python train.py --model="image classifier" --dataset="photos of plants, animals and fungi (iNaturalist)" --train_examples=77898 --image_size=48 --crop_scale_min=1 --horizontal_flip=true --targets=["family"] --num_classes=181 --arch="nf_resnet" --norm="none_scaled_ws" --activation="relu" --depths=[5, 5, 5] --kernel_size=3 --stem="deep" --avg_pool_shortcut=false --widths=[48, 64, 96] --residual_scale=0.2 --label_smoothing=0.1 --loss="cross_entropy" --init="kaiming_normal" --residual_init="none" --optimizer="soap" --beta2=0.99 --lr=0.0035 --beta1=0.95 --shampoo_beta=0.99 --eps=1e-08 --precondition_frequency=16 --max_precond_dim=512 --merge_dims=false --one_sided=false --adamw_lr_other_params=0.0016 --steps=10800 --batch_size=256 --epochs=35.5 --lr_schedule="step" --warmup_steps=210 --weight_decay=0.09 --adamw_weight_decay_other_params=0.05
Rows from block 3, named by matrix and row number. Rows with one number belong to one channel. Each number is 500 + 25 x the weight over its row's rms, rounded and kept within 0 to 999. All counts start at 0. Numbers have three digits each. After the name is the row's rms in percent of the matrix's.
# convs0: first 3x3 conv (model.blocks.3.convs.0.weight, 48x48x3x3, standardized in use), inputs 0-15, a 3x3 kernel for each
# convs1: second 3x3 conv (model.blocks.3.convs.1.weight, 48x48x3x3, standardized in use, transposed), outputs 0-15, a 3x3 kernel for each
convs0.1 095:457525473506487543526467489511466515531501514477481516469515461469522478481503522487484515504502526506519512521509453501497511472487528520523547509504506506523564501474563506511482477474524487475501504458501521507487469500562488516502549462489472475524498501514442551505506507546545505528518456507533533487512501473524479475490497511512491494465512462503491533520464505523518469497468527483467508495498494509536552491486515499521532
convs0.2 094:494480454505466476503480485498497495504482501514505470511473514526483510498485463482492499505506477478479496488519487497467514506492496509506498480471469519506506485478455544502491526494528514487507492497482529513489532521547550565523507529503517511511503509525538495501477490510498452490509497467516500532505509508514555479532524536500501503542507549557547447466491481494534484491485522488494519535495473485479496519511479466437481
convs0.3 089:508499458489493495529462523546533473533512512500512507473493510505463465518472473518509491511498493536506520535519486527538533480483504515494511501484498582541538518503484470519483551506487497554468501535499488521503473481502505474491475469525461500481466507482545510514506483520514488491539498496515506456536488468519491483515518518472489515505526537504487490455524484473480478502505507501544506483506519536452539509437512517507532
convs0.4 108:490502474509494524508529523538501493453474489480469477508492475494493512496503465537468482498531514511513534513543455531509506503514489507511489518510469556540479496513518493473532492557480486499500564477487574475530504534465493520493480491502479520511494468474487463518470481511488495474462499534535532485498500513504485497481472532497523502475475471506551465468496523475474479519505549529512476486509506476515529469500520510442483
convs0.5 104:498479480512506499480489501476524473471462512487485533564503466466485523510478513470506519504489530464496543570467468502523480530498490492515476517457472531478556483490517469523534538507475486540479543474491511480502485530531528493478491542468551480506495501488475480522523519475561515524508524535506486480493503519541502511499448499488507486493493552487483476531478492521444496551503502523458505502481518471480507467487500450503524
convs0.6 095:533498511525506509502539555452555538485557492498516479489421502490496445515461503483474546503497524520484534521507450493504510483530525510550492504491483552521465511473462471480519492508495484495496501477527483501461487480480513453512531494514528540528532519529535511524488552516488493501500505465517478471538504492550517472487515468487495489588531553534486523492503497559456483482496503489501514483482514497473493454514522510471465
convs0.7 097:481518525476490538484482548489518563501550558472475465494527509466543496487522465536488493514503500513482516521531495493500479511481447463493481483479427522481498501475481487484492490478498483486506511497494483500482492503506511493507457481509508526479474512506506485531529484489510524494486471530471479455511529485518513488501436446477512508501465507469542519515517486538537508530478512501498464515513498512496494472471517503501495
convs0.8 099:489509483523487505475495490485476523495483524504457541492485501501500497503491483499514461485484461464508486479430468506590552478530507524465528471552514521531527522472494474515510472495477508500499533484500475514517496438506524494493536456487506514540498490478504497494468539525447511511468486489526513493486492492535516489480532515503473508543519479512492465491541492467525546499491484504526494525498578462485513497454485475518505
convs0.9 104:546509481530515476502509482492474521463569484555441553501504488517501477459513511527487447512476488474471517510497538551577480505534486496484498506449479513502519476495495454509505542495505497518479509487468480507556528485503474460542495505485541526492544540507552488504506518544500506468506492581480530500545499519483539486502496492527513482492515545467498492496501495544512501469510526511515508488488500472464496476495452500483489
convs0.10 099:487485483458483433431467474510482502511495478506489472479518453485480449507501520489514492521524480523506528514530495491514501554507495492534497494495517456514522499457481503524514487474508451510476529490528514542526532493481523464543530540460509489536517482491500497541537543474528482519509512486487524535490535513478478490489520509496525487545476440536472454515465462493489512511506480487463517485492530487511468481475509516490503
convs0.11 106:471513503464529526501497505508513528503445492515481513471480513499469505490437529492553537479541520441508510524500541538475533511504532519526506529463486504470502512481505518448507505492475504519528506486501488508512511495481497440510521498487522528476515485490501497511535472481521512494489533502500535519503462498506502493472491508467558515492478531522501522532472495522455499507522514473552477483519478479471501551455473511471565
convs0.12 103:470491471459521501470517502524507514496461481488500504510457522455489521482554450525480494485490488516537534478498507490547496505513536512511481453458469529553528491470493492475500515489493498519493494520503505480472531537511456475492502513512503542485530512502458478487528477463522462525574489499483530501508498468472515487523499419520523555465518561456466487549479506525518555480472484515491514524503536515489518491519520497502532
convs0.13 099:464535548499504550507505500453481501527534525473500492481502488486460532496535514530534461508503473456507500510520491516507451539518556497517517557452495476471495488491522515516465450470522518502483482469555466474486497461518520526476527487502485497519493471504526473438513486513527475469515498522461483482519498535489492469506488462510491515537492493462498465472463469522508480499533476511526526465529494518501526533507508512494540
convs0.14 110:541528444488490485481499531528508494514509537505515476508449478488503493485492559499487450492507504490511498498480498511469502486520537508492483473498521513498479506514479494524510511477471492501499484508494521512516499518477504502488505515492494525514520499488491518535492443581477493522509521531502524478514508480486510492516464519494484535512489494477559480429542525492513536515504516541506484550495454564538485499478461506468494
convs0.15 092:490471497478457462491511487486463494524462507479487491487495497492544457501512526516518517492471479541583491470542514528521487482517514487492491453503505477527480523481510474469491505503497507510500494503509458493484514459493494474489472460489553514475485541533502501508479478524509488495524492535504500496441497468485495526481504527505500485513503522473504474479552485541505513493519497470504503487526501528496538506522511486486475
convs0.16 093:495495516480458493526509496532515481499513548481510552556462458522496492490526548544494530501500487500481519526483515498552488554501491534495508493525487536472530535539482502519515449474485495497541493495500507498486550516476488480451484564507510491480523522511530501530473506494494504495495519501552533484494525515478495498499495488525490442526532448503485529510515497483519478494540535498479486499476491468454484516502477493520478
convs0.17 101:446502481528510491438509476456520518520501522579492499474506460503551460529471464475498539509499459523490522478529474536526436512468510516533487532487459559512514524513510529521492508486474520511494490468504504536547501482515510508530483482500462547521472441498499512477491531468533489504485537547468496507476534497491511520466553524468508490486491508495519519478472484520457486471496482510492489476481492468492497510485517442504521
convs0.18 101:493472479517526508488486538509524505462557513495503519477520461511493524489482497538468521499487482533498460529494541509498457447543489445499450548520518494564501548490560473497503447462506502476522492469499492493519524511496507485494488472517484546490519490478543497478463548523493538515500482429506492475533496480488483497512485536495474525503478483520482515476512508525527480503500439523497474483543504462497505451512466505495499
convs0.19 098:476484475497482454515498464533519500480495472507500472482485540487544498475506546478473506478515497508463492474522513472535541473562513491499505532511491563516502521488484490499508485479520529526517516509512489527469480460495553462522509471531466501531524517492526519509554518538527476481481457543565477482502493485532517482512466473483541503547508466487491499491508481481504466505498498467544513533477503502481518495502480518491502
convs0.20 090:472466508505481474487498496534491583549539521475473486500508539478478500511464507512481508526492469468498530502505478494501509480486467492524465554528520475483533503520532499527512486501472482539544498494455527510498494527499511500494555530476543488584520484521463559491473526494522491490432489470514479494504521495498500506469516505487502483494474507507498542488462480480495463492493528580532483482499553522481512502498486508493537
convs0.21 093:505514547514539514466478545537550512504522555502496543519510462478514511474481490452498523499472477488495503524506507540534503526485483508484482477512489506478520511553517474446509469492474503524486495497454474489542507484522489513488501486486477469496521473503502489497472531517484497488465508507521501542554503565531501470516490473474543494550501513495520526481477458520475464504524514497535501487477503486490478483487476454505513
convs0.22 099:501502472439495492459479510504518470498496479479488451506489490501485527502455492452535498467520508488492456503478483485515515493485510524491476532502505494493526494476455488491507474496491559520532500498466521487451561503491498502484496489533501516510508500508513503490478464490490469479504475510462522503509521512506465501520510479507477470472509473478526448472463461493505487474443475491521491512517498523510490550463504482509486
convs0.23 097:465502493509554551474494503476485515498488515449474491480477501476491473485535492529505503510512529544538529508494498532516514501472528486517460464491522507512451459511504528475487516475519499552491501517522468535522479481514500483506519493504489493517460493525479534493466502500485503490482495533527514527480511466532480504486487520485503534486474529512509520470476476505503499511504464484493481484459493519503533517464482494532513
convs0.24 106:494468534479508550530501487470513459526499513538524504496452493535532511472482512506540493511531487534490476524518525465493454521474485480485528514497545478494492488528531528537489507480503536455526461523519517524485488518484523472471462499524493472482485470457471497446588521527462516458495490472536510469471458489515503512512509502475497549517524542504494491492527457471515496501499494507542567473462482516463505471541514497497510
convs0.25 104:481494496461493518531509525462507506497536518458544522470493508529536489454497520537478514540474469481511479503463477503543456532506505493492479495522527498463512508549487479512458553467524483486518479489491489480492508486481471489488507485498468508468505504516514503499488550506455512492467527503483536528478513465530562550514431513513518461499504532474523453483462481452535529556490478522524547459485446544492496527497463523531488
convs0.26 109:490537520521511475476489458491482502459517499495506532465470536507509498504496447507490532492496466484495491519491504466505502494501503504498558500514498496478456462513503478506523551502498530524492577509501465480471481519515464479523481486480492508502495505527513523567515503524488541539490501496528488498498456506472538489484465527487525502502538517535454473447455500468549492513490497474482477492457488496535492502505459495512508
convs0.27 093:479542496481495520483489503518486507466529524467570488513492497458499503509433524525491470526500511524558518533501532510472457525496458527474475518486480494489506521498513458530482513518493532518512530501477487508469535447493479504510510481512507476532506484488501507510530467525500487484508478488517513556450525505481449451471497518500517495524512491514504502516481485508499541521476495535527494507485503470528457487498522475557539
convs0.28 083:481537532478502476538509505513526541506485503503459467485481545487508463506490490550507501516489509466486521489531468535531520508498476505531468520490494532520514491484528485447477524543502486499498487477468540468496513506506531488503485511469551514546487509512491495502536514540508506516557517534499483503488525453531523484467459474529506471523558536503492524518499487524512483581519499514516495523528526524502506471475464457514487
convs0.29 082:505467508490512493519501515492503497496436473499483489477475532507540521485479487476512533503471494507545484494490547509496499461542497508490497467475485509485502501465514521510470462524466498449531516526484507486518515509529548551498502492507540498474536510508531499488510507475502489549530560533494521501512537520500492501492473476460462495485513480496492481453484498449516477553501517515494498521472457510475507491491520490472515
convs0.30 102:485540508474506466462506494514539535492537508553495509499491558530469509441488481447432514492505488508473486513468531531518468484485477478476460481489472533511460485528462498521454501490486514514529471479491518506484527561453493506537495516516518485505471447470479518488469509511493495488504505473474520467501506504509526480511477527552542493511508487477458557481528525464501450506489478488476497496495491521504472495523478506510477
convs0.31 105:478570484484520504488489553489498520524462525499467464503484457524506476536486484510522462503527491497522494488512523455540525464502447501488520442482515490534529504497522470486467488540514435517478488502540426504566524515494485468511487444532487512479527530497509488504455471513515495523544458500513490502465516476471492504484482490544481470493495498496480542483498546504501494464480511523568507524516444488492487510493517520483500
convs0.32 105:497497497497521499513487512467498521481500488526530501470448523498457517534477475481489473560486495514495535464453551505467519547507490549518491500514470470509513474461484549539463502557490504470494499510495490507504548458468535534435540538454496510481524467524484485490556487479487476512560479527483516492518500487466514542493531501504501538475481502503463506515472485508523501501450519526487522500489479472512487518504545490473519
convs0.33 110:508511508517493533501489446477562493512506493528486433480549449512463534509487505473513487508525459488534515538479494507502551516519434515477528470472477501516572485503472535469486453526492493488506529506491518507469507475486492498503509517456519464503498508481512479502532492526494529487492498519496484468507466519513492509523502512513497513539501517520501498531493451486496474521482518538498518503529519494478487490528496499488494
convs0.34 109:477555480604505543498505493490506519511537503493456497514487503478508511511467496490476493475514507570524516513460532586507526481485489495504469518471471490498499499517494468520453547456533506527453490520522499547514483487487526519482500505490502514511510483485483548494504520484461512555474446483501519501497480480502511470460545507485459488490458535490516481463569538492482473537506497490510497500497507484474489493488507477487521
convs0.35 099:521479529516458543492533496473510573502469514522533504472527464510437516519459482473509463535516505474516498504543483477491482498494491517495506490508530473510537550466485489455477477489513495472529511553527499536473544475504459492504475524531484493495485491480501503525514486526501473468530535510493537466496487476521485505466524462483505554563498491511508526474504495493489492508524553539513467506511510500530500484495472506522542
convs0.36 099:493566459451519464494486502500487483483481453480499521496464500475500477494528472536508541508515533551501500521466482524486481489519517501539534534492502511504496473485530468541479477477460492517468493489485511501511539489525521465473556490550491559525521512490505483520501503501494481503476509523504514512478507451511504510505486511542498470513484508489528508484462545541463487493503545516470495498533511525437440528488493498474460
convs0.37 102:489484473477517501525497499523474434427508510547499471529457463499500538477488515512507522482506506490489476481483532483466503489501520491472523509493528506489504483501488517439511528445513510447500500503527487488541504445534498554455512507464505472510490497506474498526507510529504494501516491484505503502524459510487477536522500503476499539509530539491511483495505497546498479509509485525499473496498480495509551527504484482460504
convs0.38 107:492459524502492530561474516490570518497495486523495524497526490524483504485506449466502484533524522493436515516519472479484523530454505542524514514497522512516490513494497514479530480496520519481527507526520491519516452471530529482520494490511485501464484509478500513506462515506473512509518486527502508495520485530519528471484511512493477542477512481507536492503497488539500461476550542518470464497511484507491511481502505507485528
convs0.39 103:467495518502487521516468525492484512475487449541527516514519466506491514487542504515518492495509499500524507446507511479504554499505509467492475490471508491507479486494501518459481501482522484491476500517553520516524480465553464542504505477496496473523524519509550477457489551484525496567497529468504502517501480519495550472529503512508496472529499526506518503483556493498481524502479486537493530434501505490492526509476526524509527
convs0.40 101:488523510495519518463445444491484544461516509467483491516530554502478515502510412505480490532506486465501471535555511480521515445529495496485471504529493479540542529494519467478512517529516498477478514530508466484519481530480557471502492490506494534510519515510544577518541521510501482522495511487505522491473463498486491513486495481490496494515510505467488538545489529509507477524513516418479500491479514481522466484513469492531507
convs0.41 095:480488475453459519497521504520486552526488506493462500507500482433507539487476468513517548505480521483463544532486494473516494516525524480493487519455468509459466534466552497480534510512520462557502494518478509471489476487509481465517498477479486504496471505496527542572514488545493484488456493493513514533559463495473483484480514515488491536491471502536477467478481490505440494518485462512487467500490524520504541485503496435478512
convs0.42 105:476498556495522514503528513532486541487481504481492541472524522490513488480536536490473488516470494471423544435497579469544521522524486448501503489525518531498520514490527444495527481513498517467512491520543502482524492461534480495547478501524522505518513516505527501497490463473494483495477499474510473458533481474450476504482481478512518509455507526472468519507514510508507532521541509537511506449520493506480535501505501545492488
convs0.43 103:499498538503501527523453583487485494539466540474499472487523476540537484470512526523504437523517518500462504523483498527516494453519517522496464512459495520528495472550523504494509456501497511491540545510557497520510484513485501502468508456535502499520521504455488495526534517506491452510505502481488486490469525446519487527455486493529471477557524506468526463513488491498502507521551516480524530503526490511502494482488506529522479
convs0.44 098:482494508531483475475506495530512472549491475484526526493455499520475505437510530494491490515482504513499511432484522482499511500530495453537523546554490537503481483502485514510496486485452469485468527480515529490506522492478505519462499490520481506489534479569516519507531522513494532494510471471459517572492530469543539499512514541483547485551502507497516516462468481457526492496478523528539523500478482471487494500438492503524509
convs0.45 094:472467471497511501510488516488514533471500496523503511494461466497486466428533459476460483520511455478478493458497480509499454453547476512488498487469495491514473478536570527505503540483491517500513523522490528517565464460516512497519502434533486485479504531489518525538529506478492455503491444515507456501502469481521501474468466497533508474499487478498469490540504475468508466505480489473532513434492522440499508465475452465493478
convs0.46 109:502508487525493471558519437442505514519522482494539464503483513485466507490451503520470486486468494504464475503495542472486500503499511490511509524485548494483469454564464498555469464527517463519490525562476463510520524466479491506494474503461519511527524475528508489503515522471487505536439485521505501474530518564523504501494506487483496455518515554534536461479525491487567503541484469523523533519457485494477509506476497493500481
convs1.1 102:470475438441479472543450468499497453482478477484530498478492549456448486544485503516489511456479523481467511487499478474478503505507523490481460470497454467485512477466472525513466465530511465458483503507472498462491454513449496499507503526470465491519527490514517544510501504461480488515471509506474472451492498520481477495510490519497459483545528512496510491476486498491492481495463473510494502423464462493484503522489481516525493
convs1.2 095:460515533524519486497506479510481495510496474511487485575531476513506502502545506529484490481505470507521499501495538478493518492480505468519519509484515513477501520485518486510510563532516479523466474483507464483524487482494497480483476486487554521510486508490485523471527489536517519452508491501516510481501486496518530483515470479508536527525489523537512471488488501512465497525489494496478474470473524539504517510521545440520508
convs1.3 097:465518491489517503506498470494527515496518504505506491499470497515498483482484482519463472488496472471504485500522456507506502487524463527505489500521479527515488488492511532509540521507488486469492522485494538509453509515483480506498514459526500502492528494492503491503514504459461454510470483519498496493509495462505487463496503511503532488492483481483491472463443498533512479489525474518515478525450470484511514525546551521513498
convs1.4 103:532476511474480515484482513478508474465484476509470494486487554515476525469518497510509515487462492529506501496533521480502509535501486502479471500488529487511508509471462490515513489442525522490525499540504489538485547512515538484513536483487478499533506516496512461548455502509474499474508523505501503481509505488479530478495463524509487477464517441483534482526488491481468513506461481530542474472512509469479508478536520456490497
convs1.5 103:510510501566488509500451535496510496501506519536460493498511501471520486479452479478530538499504500520495535503546538498504503547543507504527519479521461512499527537477494556461523495499433458481526491468518470506483542506502527505502506528475512487528531511519524499535486485531486518542513523480595499504512518516518499501523472542497487492464523534510525524535493510516475543461458479501510503518510501499511456473482503475518475
convs1.6 090:487492440529520466515510472520519483532515503485522492520489490455509517494494455497503494540494493450492483500497502486520502532460507486466475483469502499451485503526483497470511508516493507519505484504490420486453463502480501544522511465506468495499490523491486529532508516497457551510458486510483510514538460528476519521506505495542520548489489506462468504483491477498466481533439476515489462489512476473517453495469519471473469
convs1.7 098:500501476466498533538515493498516497510467535500470479482487511535458505531464544492475507500483487473526433446504483523521516549486503484480454491509475494448480480501482474521454502527495510482493445528441529519501465487486498505453508471505522478455461468488515485500494538538507518503505511510525509543524481517539514493487554477536431485480496480495518507523496473490487523490473475504508495530518557535479499503498534552555511
convs1.8 102:558543554561517501509506497532495503494528516493478479483515495502479496495481513530509502481503461521540515525454519506503497531515494521486511485489549526503487522488504513522521470476478482483468513486519468525515485532516542516511504521492446536501486486532522520510533506490490498503500516508504515529499508514519508521512427510535515481528509496502476528488500500509522493519512472515539524535535519431512489511503482511520541
convs1.9 103:536508496529489507478549490466522510512474475496472501535456542472493516487499510515498468517463530567521520488550496510483525485519465529430525499475546534517452487534466544496489510508543467472518545507539556516463468447492466522527499487473494529485495486473451488528496510520512476491474501485538514531502548522544463528502496473505523514495470513459488516506504484455435484539524495474457517515516534477543462518527444477491517
convs1.10 096:450453489548473482477479492472522466497486446490507467478470475488519501490483530513532492554524470498474494525506483510496493542484490492481506484503504514483479542565495499421486506494490492487516457540510453493494483544523475504531514517525505487506517529523484497536510450485488507484497493472479477495520485535491538507503516496499457453516501529499462567486525467457513511515495568544490474490501530478490512511481469498513516
convs1.11 103:484480469485500476504496518492481530512512468466504491514493457477520496528511453500529481489487429480498499532514485522533484520518501521510495485490501489531496503465484493487468482535480518532521508506466536486501473517506478489511505518507437493506477480491516487514443488546510462455479490520532529502549524490518505473473521501504482505491511505519525547481468495513507528496470505523484513515509564463554480488522441523462550
convs1.12 102:540473481464529530494474496494472468510535480509505480541499492499432491471483489501455543510536524499521494495442510500513526506513530547527470481485542519498468526515494482480447557539431495503482513474483491506539547514491519484520491471503528524524493536547513474511493508494496495513511493469478478490505497504489483500462503489451506535564505557477511505502498465559481514511494497466531518494513499483523487464513453501520517
convs1.13 098:479494513510492500488496507462487485516511478485531544553519518481485492485499498471463478474492504506493524493484509481449488485512470470550495480488469491488495542519524470500442551554497553493505453497492534524521516547488526504435490521485484471498458509494470503481532535485450524476461524521487516481476516462494522519504504488479492491525504493520526510476476518517444448488496523505520502491509503475506502458485508503505526
convs1.14 099:464486507507507559509486518485484518476449520529495514483502517510463489512487497501497564546481469536475524526464486564528498525500496525497492537440520489484483480510465462507528482512494507541482516478508516513528520490500506525541519547506485503489508492518507481508499529488527500487462524477510486486496496474498498470474536460473558495510509518521532483541504539517454532505512480490486541502517529470506463478447482466499481
convs1.15 097:499525492477475494549503541471513485482501467496539544465510497495490556516478542495514487511528524496469498483477464515509511534496547459477504513499528489502498520533466501501546471506475475524478484471475499507532524504489512485468497482541497527537496479529523455506502525493464506479514514495525517519510482511495493514467516509508527494530481532545530469568502554445407462508496516490480505497507467520525495515549491474506556
convs1.16 102:462528522455488495508490462449495486497512496493475494438506546459498456507517454498508465516537514457493505447499484527476499470495508450501496540461510559506505466494502511459475473511523493478519530536540523493466510466522511470439453469465503494511494471520530508462537521492490512498501484503486465444503478476492476503535486502523523491473495494518458455487474525486500487541549498471489504499496490523503499549521481517502516
convs1.17 097:502472490457532492491520505532521470444523479487516496572544530491471527488495518558474496508468477502495505544482502530489479520522476499488486526513455513496515480495512533488526526511485466474532487491463514506451488535461516506523527482517484485504500485525486478505461501544502475522494498510526490437479432430521449481481470481478542512499456502480489492505536533494486482500449496485487514464506550495493465466484477479511453
convs1.18 105:521486510511515486496530534484533517479496532483541505512495499522522504531511533502472458477476445473540507479478513527479444551531542496529518501523489471525525420526467463498548520511501515515485515499462458497470511500477503493469467516483525477504520532451489478540540521517532534476489483533499510492488471482511497466530486478435462496476478481488527493484541528504453523488494476525514496496490494512520496451487484512512507
convs1.19 102:526498449556531490510510480512502498491516501526477529521484524498482524496501513482516452467483501478505498499540475482544474549486481474497530480534473421480481526479510537494476480485500475505478491488501476486504472528529523522515554503497478496510542531508480494531529517489476564503473491487509528480512483500519488486535509498558513516524517482504486525479484492506484519502468480451503492496501485472489542514522506488520512
convs1.20 094:516508465491441475516491476523556510508507516528525538513462475472517491490505548498515517531482486497507501568524509458469498541550489506525512459476527503535499502531504461523486471476496518452472515514521495441521489502508522469526499479501481506538515498518505496478501446495500489504561492523511496517479459521492503481463504490456541478485475493489542529496499455495480498488521506537538493498498457487503445511505466512545538
convs1.21 098:480456491490517510490485543555500521536557556503518474510511503504507501475535539504494528527518497470527508510505497488504527497508522480460500469474481529470479495450491486575515518510542463511486522480513545536475503506474523504508514501497458505574497490499480467483478512481498483495523517481532504548482542517498499510455543485500484519495498460514444470526516504512477491507494521461475501484499494466495528499516481481463506
convs1.22 103:529495494466499500474515517532524509491513495511500517492509463484481457502475490528464495518527489500482464477486486463511453490494465491510502508471483474520508540500488524512494491505446490491471481502521514536478494454461538515521508514459460510522490512528466481492567529490511518480487489470485519492521474461499479518453515546536523510495496497544507468459481536518478428475514503520481468498507531459491517495519477498483526
convs1.23 106:537483536529496519530519507532485508472469494506553511495492486510509474500491464478473494501497499468520456489480473478522496470474518480499531510518542515474485498508478510474487490495545542511512549503445530522533489507445515535496499506457485480509509533480494473485542487517504491485519484496468488476507513495472526529429523426509498473513551494520521499460473529497470501478500508461521510498469510526525484506539528523484555
convs1.24 111:512482462451484472507543479499545489501511506525528515497535514500474478496495472497475485510465554525500535518496488511506528499510471536494527462497495514517523477500470539526505464483482478506518503476524476553546475495474537523473483521532456476457486497467514532520547437461508516481474498465476500458512472490513514507516532528492442471509485489472468509517489463481524502499511523466514493526501495476527495519488488529482481
convs1.25 100:508484469459490500506539514502518550484477487545541509545531530491503472494506495493478504497515498433522527472472536503491516515495458493497463483483508488440499517563454521479540449466508510512476529506530502539528498493493477464506496512477496481486468518539505494520521527490506473522510495475500439477542500564503518491490549473520527491450515552500498532515534460505474506582513541463510547497506509462497517526490517519503550
convs1.26 111:498510550502488491451517469504468468532488529483482469486494484495481489512516435519507504493533511482516458488505490520518525523492515492497505502508562500563506528526557513509492465478478507525502485530521495488517481499517523511490493560520511485548465547526483511471503523534499523560463527507507465512464506522518547486517469472472492513463496474490451493466558501495454485508476519525484481503507510509475499495537519490487496
convs1.27 091:501521502477494523507496528520532510536489510499493529478541495504536489512439485494483499501517470467514523498508523518508483470498536461490512527469481504546492522485533472493585497466492511505514501503473476523507500502478512471534483479501492493490495497502537445485478526453490444479463485441505488505506495549522503519495529487566498516459508487520484526527550473504506517507514509479493499520506483498522517494521520500502484
convs1.28 092:489473510540549526519510485484483471505465501497476499480527469486466472475496483533554456497519527549522486552498501488473439479476493528546537514514545515467508499491495491532460526552539499523505514538525522508477463467454483488503541520495497501502497500440476528529556537528486553503528464509527485492522519546509497522505503499528531521546480499517487503511501492459488499526514474465486539509482522498494530515500532482524535
convs1.29 095:464475491478537517527498488479493493496489503481482537511470504477498456508465499542521499515480531526545494521500519496538490550526472531516459521514527494484474516483488508489510514513519483488501501434504473481495484484457499467480504520549510516482484498477430452508509487496459496501496481477476482490508502536513544536520494494444505510496453568487502502523507517518445463532498483474494458503474473502534481472501531484507498
convs1.30 100:517487507539493497488516485490501523477471528458469520472495460507524453484549490513521502517533483508490529520530491488476494466525491514449482502501501464558497553506462507460501468492533507458538514513503531480516506501507491486541512492512491487444505489473441502497525454523476497495455515457506476533484527533518492503484510458468495484535465532492468498506517509494525503518440491499495503491496489531517529491506487516507540
convs1.31 101:475512474516482537518473516487527508458528510489512568515471461476500515518507498500503511491518504468534494497467525480470509492484554504500529545487541487517509472490519521450484482501511473555509497488519509480491526520414522518434512475499504498533484512451487543505534527494540511557528550497524489494474522510487471476493474483538521432526542514471489483534503523492513552521474516485469471509543516485496517493481540515550524
convs1.32 104:486505492508504577508517484504485523470489545483499485513536494491504532470535491495536507529531484498500479464444466481488509427482455510500480505463512521496534519492526505504487541512538500496469525459531475518514531521540530502546474504531509483500495532502489473500516488445515516506493534476501546502525484442509525482548474549478497450544515474534532524495526488512535529493478518493460504480516478519535521480544465505488505
convs1.33 100:517521497514517526506518490517505507512452495482526486528543491501535527496555467485510485490492503504495497523506494465495534506551504454474488531492511478532496514474541497507462526481485531524503478474496498515481530484501515526495482475483485526458513504569463546471533546492502526487484529466514520477477462517523503472510499495522501530480515515512461519500518494503470513491473504510515541493511478485530471488510510494530524
convs1.34 099:501499493461518499480509560475530519504518545426498468524487467513525518478528497558482487493525503517457489501495530471466472513502500458546459532520521545453564503531472543494512434496481514533508501507530553469491455528487499481532470510474499464491486518474498524518490522490432482485503492535514515530552552511484475460500531471523488475496528488504493484511503496512455541508537527521505519461510489494522512469496463508504504
convs1.35 094:495494459480487483524534502472476513499490534491518488467523471550490486504455523474495492519496502513511552516451486478508502553545505519522510521488486499473495447468479491503492481500509516497467527497497487497480489493500490481520454484469512510501475496513463485527544500498496527540492516468479504478491516502508509487534478480444538471466465533539533495530496478464487488483504526471516490501507549508499471506513497487474525
convs1.36 102:503520449513509531533462497492508494465500471534541509511497508507501482515537513482498521473512490507513489503525484556518485513474507478456490482515518539432499448513497470470512508487474508501492520508486548481516521491476486496484467528494457516468499496470548498530484484480457482495543473511498498505474458508511484513495461514534483493518536514457492522466546541503520484508500542532496492484478488499555469512470467520519545
convs1.37 098:458547510543484474496508509511464540497479518492535474529511559473510505465562478504513455470497509479501508471477498471492482512467507478533529477487488559493492503508522491499491484460488505508462471505507503465464477475476494515459492473473529454549529515488441538489555545492460551480512510490482469504520526471518507494471459549435509522529488465458495486504473553495527547510487493493516521477475466503473502486527485456481471
convs1.38 095:493494538496480505486539501488457490507500512468505472530483501536496507468515486503528476470473522528507472467564471463505511495506484534499484485486512533527504505508441447494501501478504497507474502516557480530532460526508488509494479527531496469500522452498482523533479487510513512506530471499548500517491510443486522516503506543490505468532513522504500506521508506456531513535529566526466482485561505448490516494486510459505506
convs1.39 099:509485527478497501540500476455480518522471522468492463479490488525512526510486514511488503512510497513456482488523546482514511470509516515512490506500543526552531513486463464487469500471473524489497465533466521513493469535466495519501473472496499507518525525471495525518528466450437470510560476501541516501472512493520496520454479504482526455513466466498511537499488529535532485503489519467471465510543507493503448524533471489474535
convs1.40 105:502504568458494488519497510494507509514497522460518484530509497537554494533533494494472502442481481486493520484501559480477501533439522515489498523484519447462508447485469516505569468521462531506497492528551478471500504503518447461476520494522500556521520513525458503512514511517547514474491469526488525499448487465462483501548522500500496549488508514506463536493499484478452512489496473552552560492485492517524497541458533482486490
convs1.41 093:517506466467460494509496493526527514481506480488510498509490503513506516500450485483503542511535493458486535460563488476466506521471477515447529446480516500506500476514482572493497506497471480497486460500481494551501487489477427505470519477502457511508490475547488455517458472525482448488462470497449521524504522506476522519514521483486552488512517469516532541490491523559458457558532463509517539501520530476522526505463517506511523
convs1.42 113:464504484494492485473509471524507476472504511512485477510528510546467519471505508483508507505504528473515488506491502521481552489552476483508506508535532522496517495529494537502501557473478498465488483481499472489481517544543549524496502535496497505523454494533458454557513499513509477510509532508526496497496454472493461487488485535515501482472466491507543531534538476516465492472508455516483503500491551495511487492441496475508541
convs1.43 095:473495521504537508486475498527476539527507517502549465510502500484520529503502500484502524508512486483523486500478546498501479439465518473510487510524500464496519531503501489548520506482549556479491518514471497499502490473454472487492476489496516491529527468535508521472505497511516502469466471468449507492503467468555507481549483506517490516512472522507477498545515517529468540488490490466536503506523502506435488523477468471495528
convs1.44 101:502498498441511477535456471500495492515496489567539528507493511485520467522479488506500499505550523508474480466465532513470530544519528463474522465538511475488527546526502499490488512497515503522483537496505524505535513517515501455503492520496503545504521542531476529528501500498482507479493523507505478444475483504514529517485523507497456500529489509555507529493470531485504480538550487459516508518508497465453522459495507522498537
convs1.45 096:529461501503551455503508504474495503512467490469455516507477482465457492552499473495475475466478480485524509493489496531440490521463489505490514532477447481532502485516495556540537501503544471460485532525506515501477511481482471482502511509515528470524514464505514523490499511501464481516525492491493508495483491518509508490503471473492487519524483537485495491483475472514515454543552525475476468514536485544478534502517481512537502
convs1.46 099:499511499505488541520466526498477505526519461483516539483575492521544522502516492504510527508503549492517457553493496466496448490492479511476478493484536526494498490447516515455498521469527548544534500537454523520498498511498497517510482486495540531487494495525530503493513513502488543511505495492559518517510474468510524493514505463576509476530530543496497529505485509528500508480534518456478487515501502510499465480477492522502476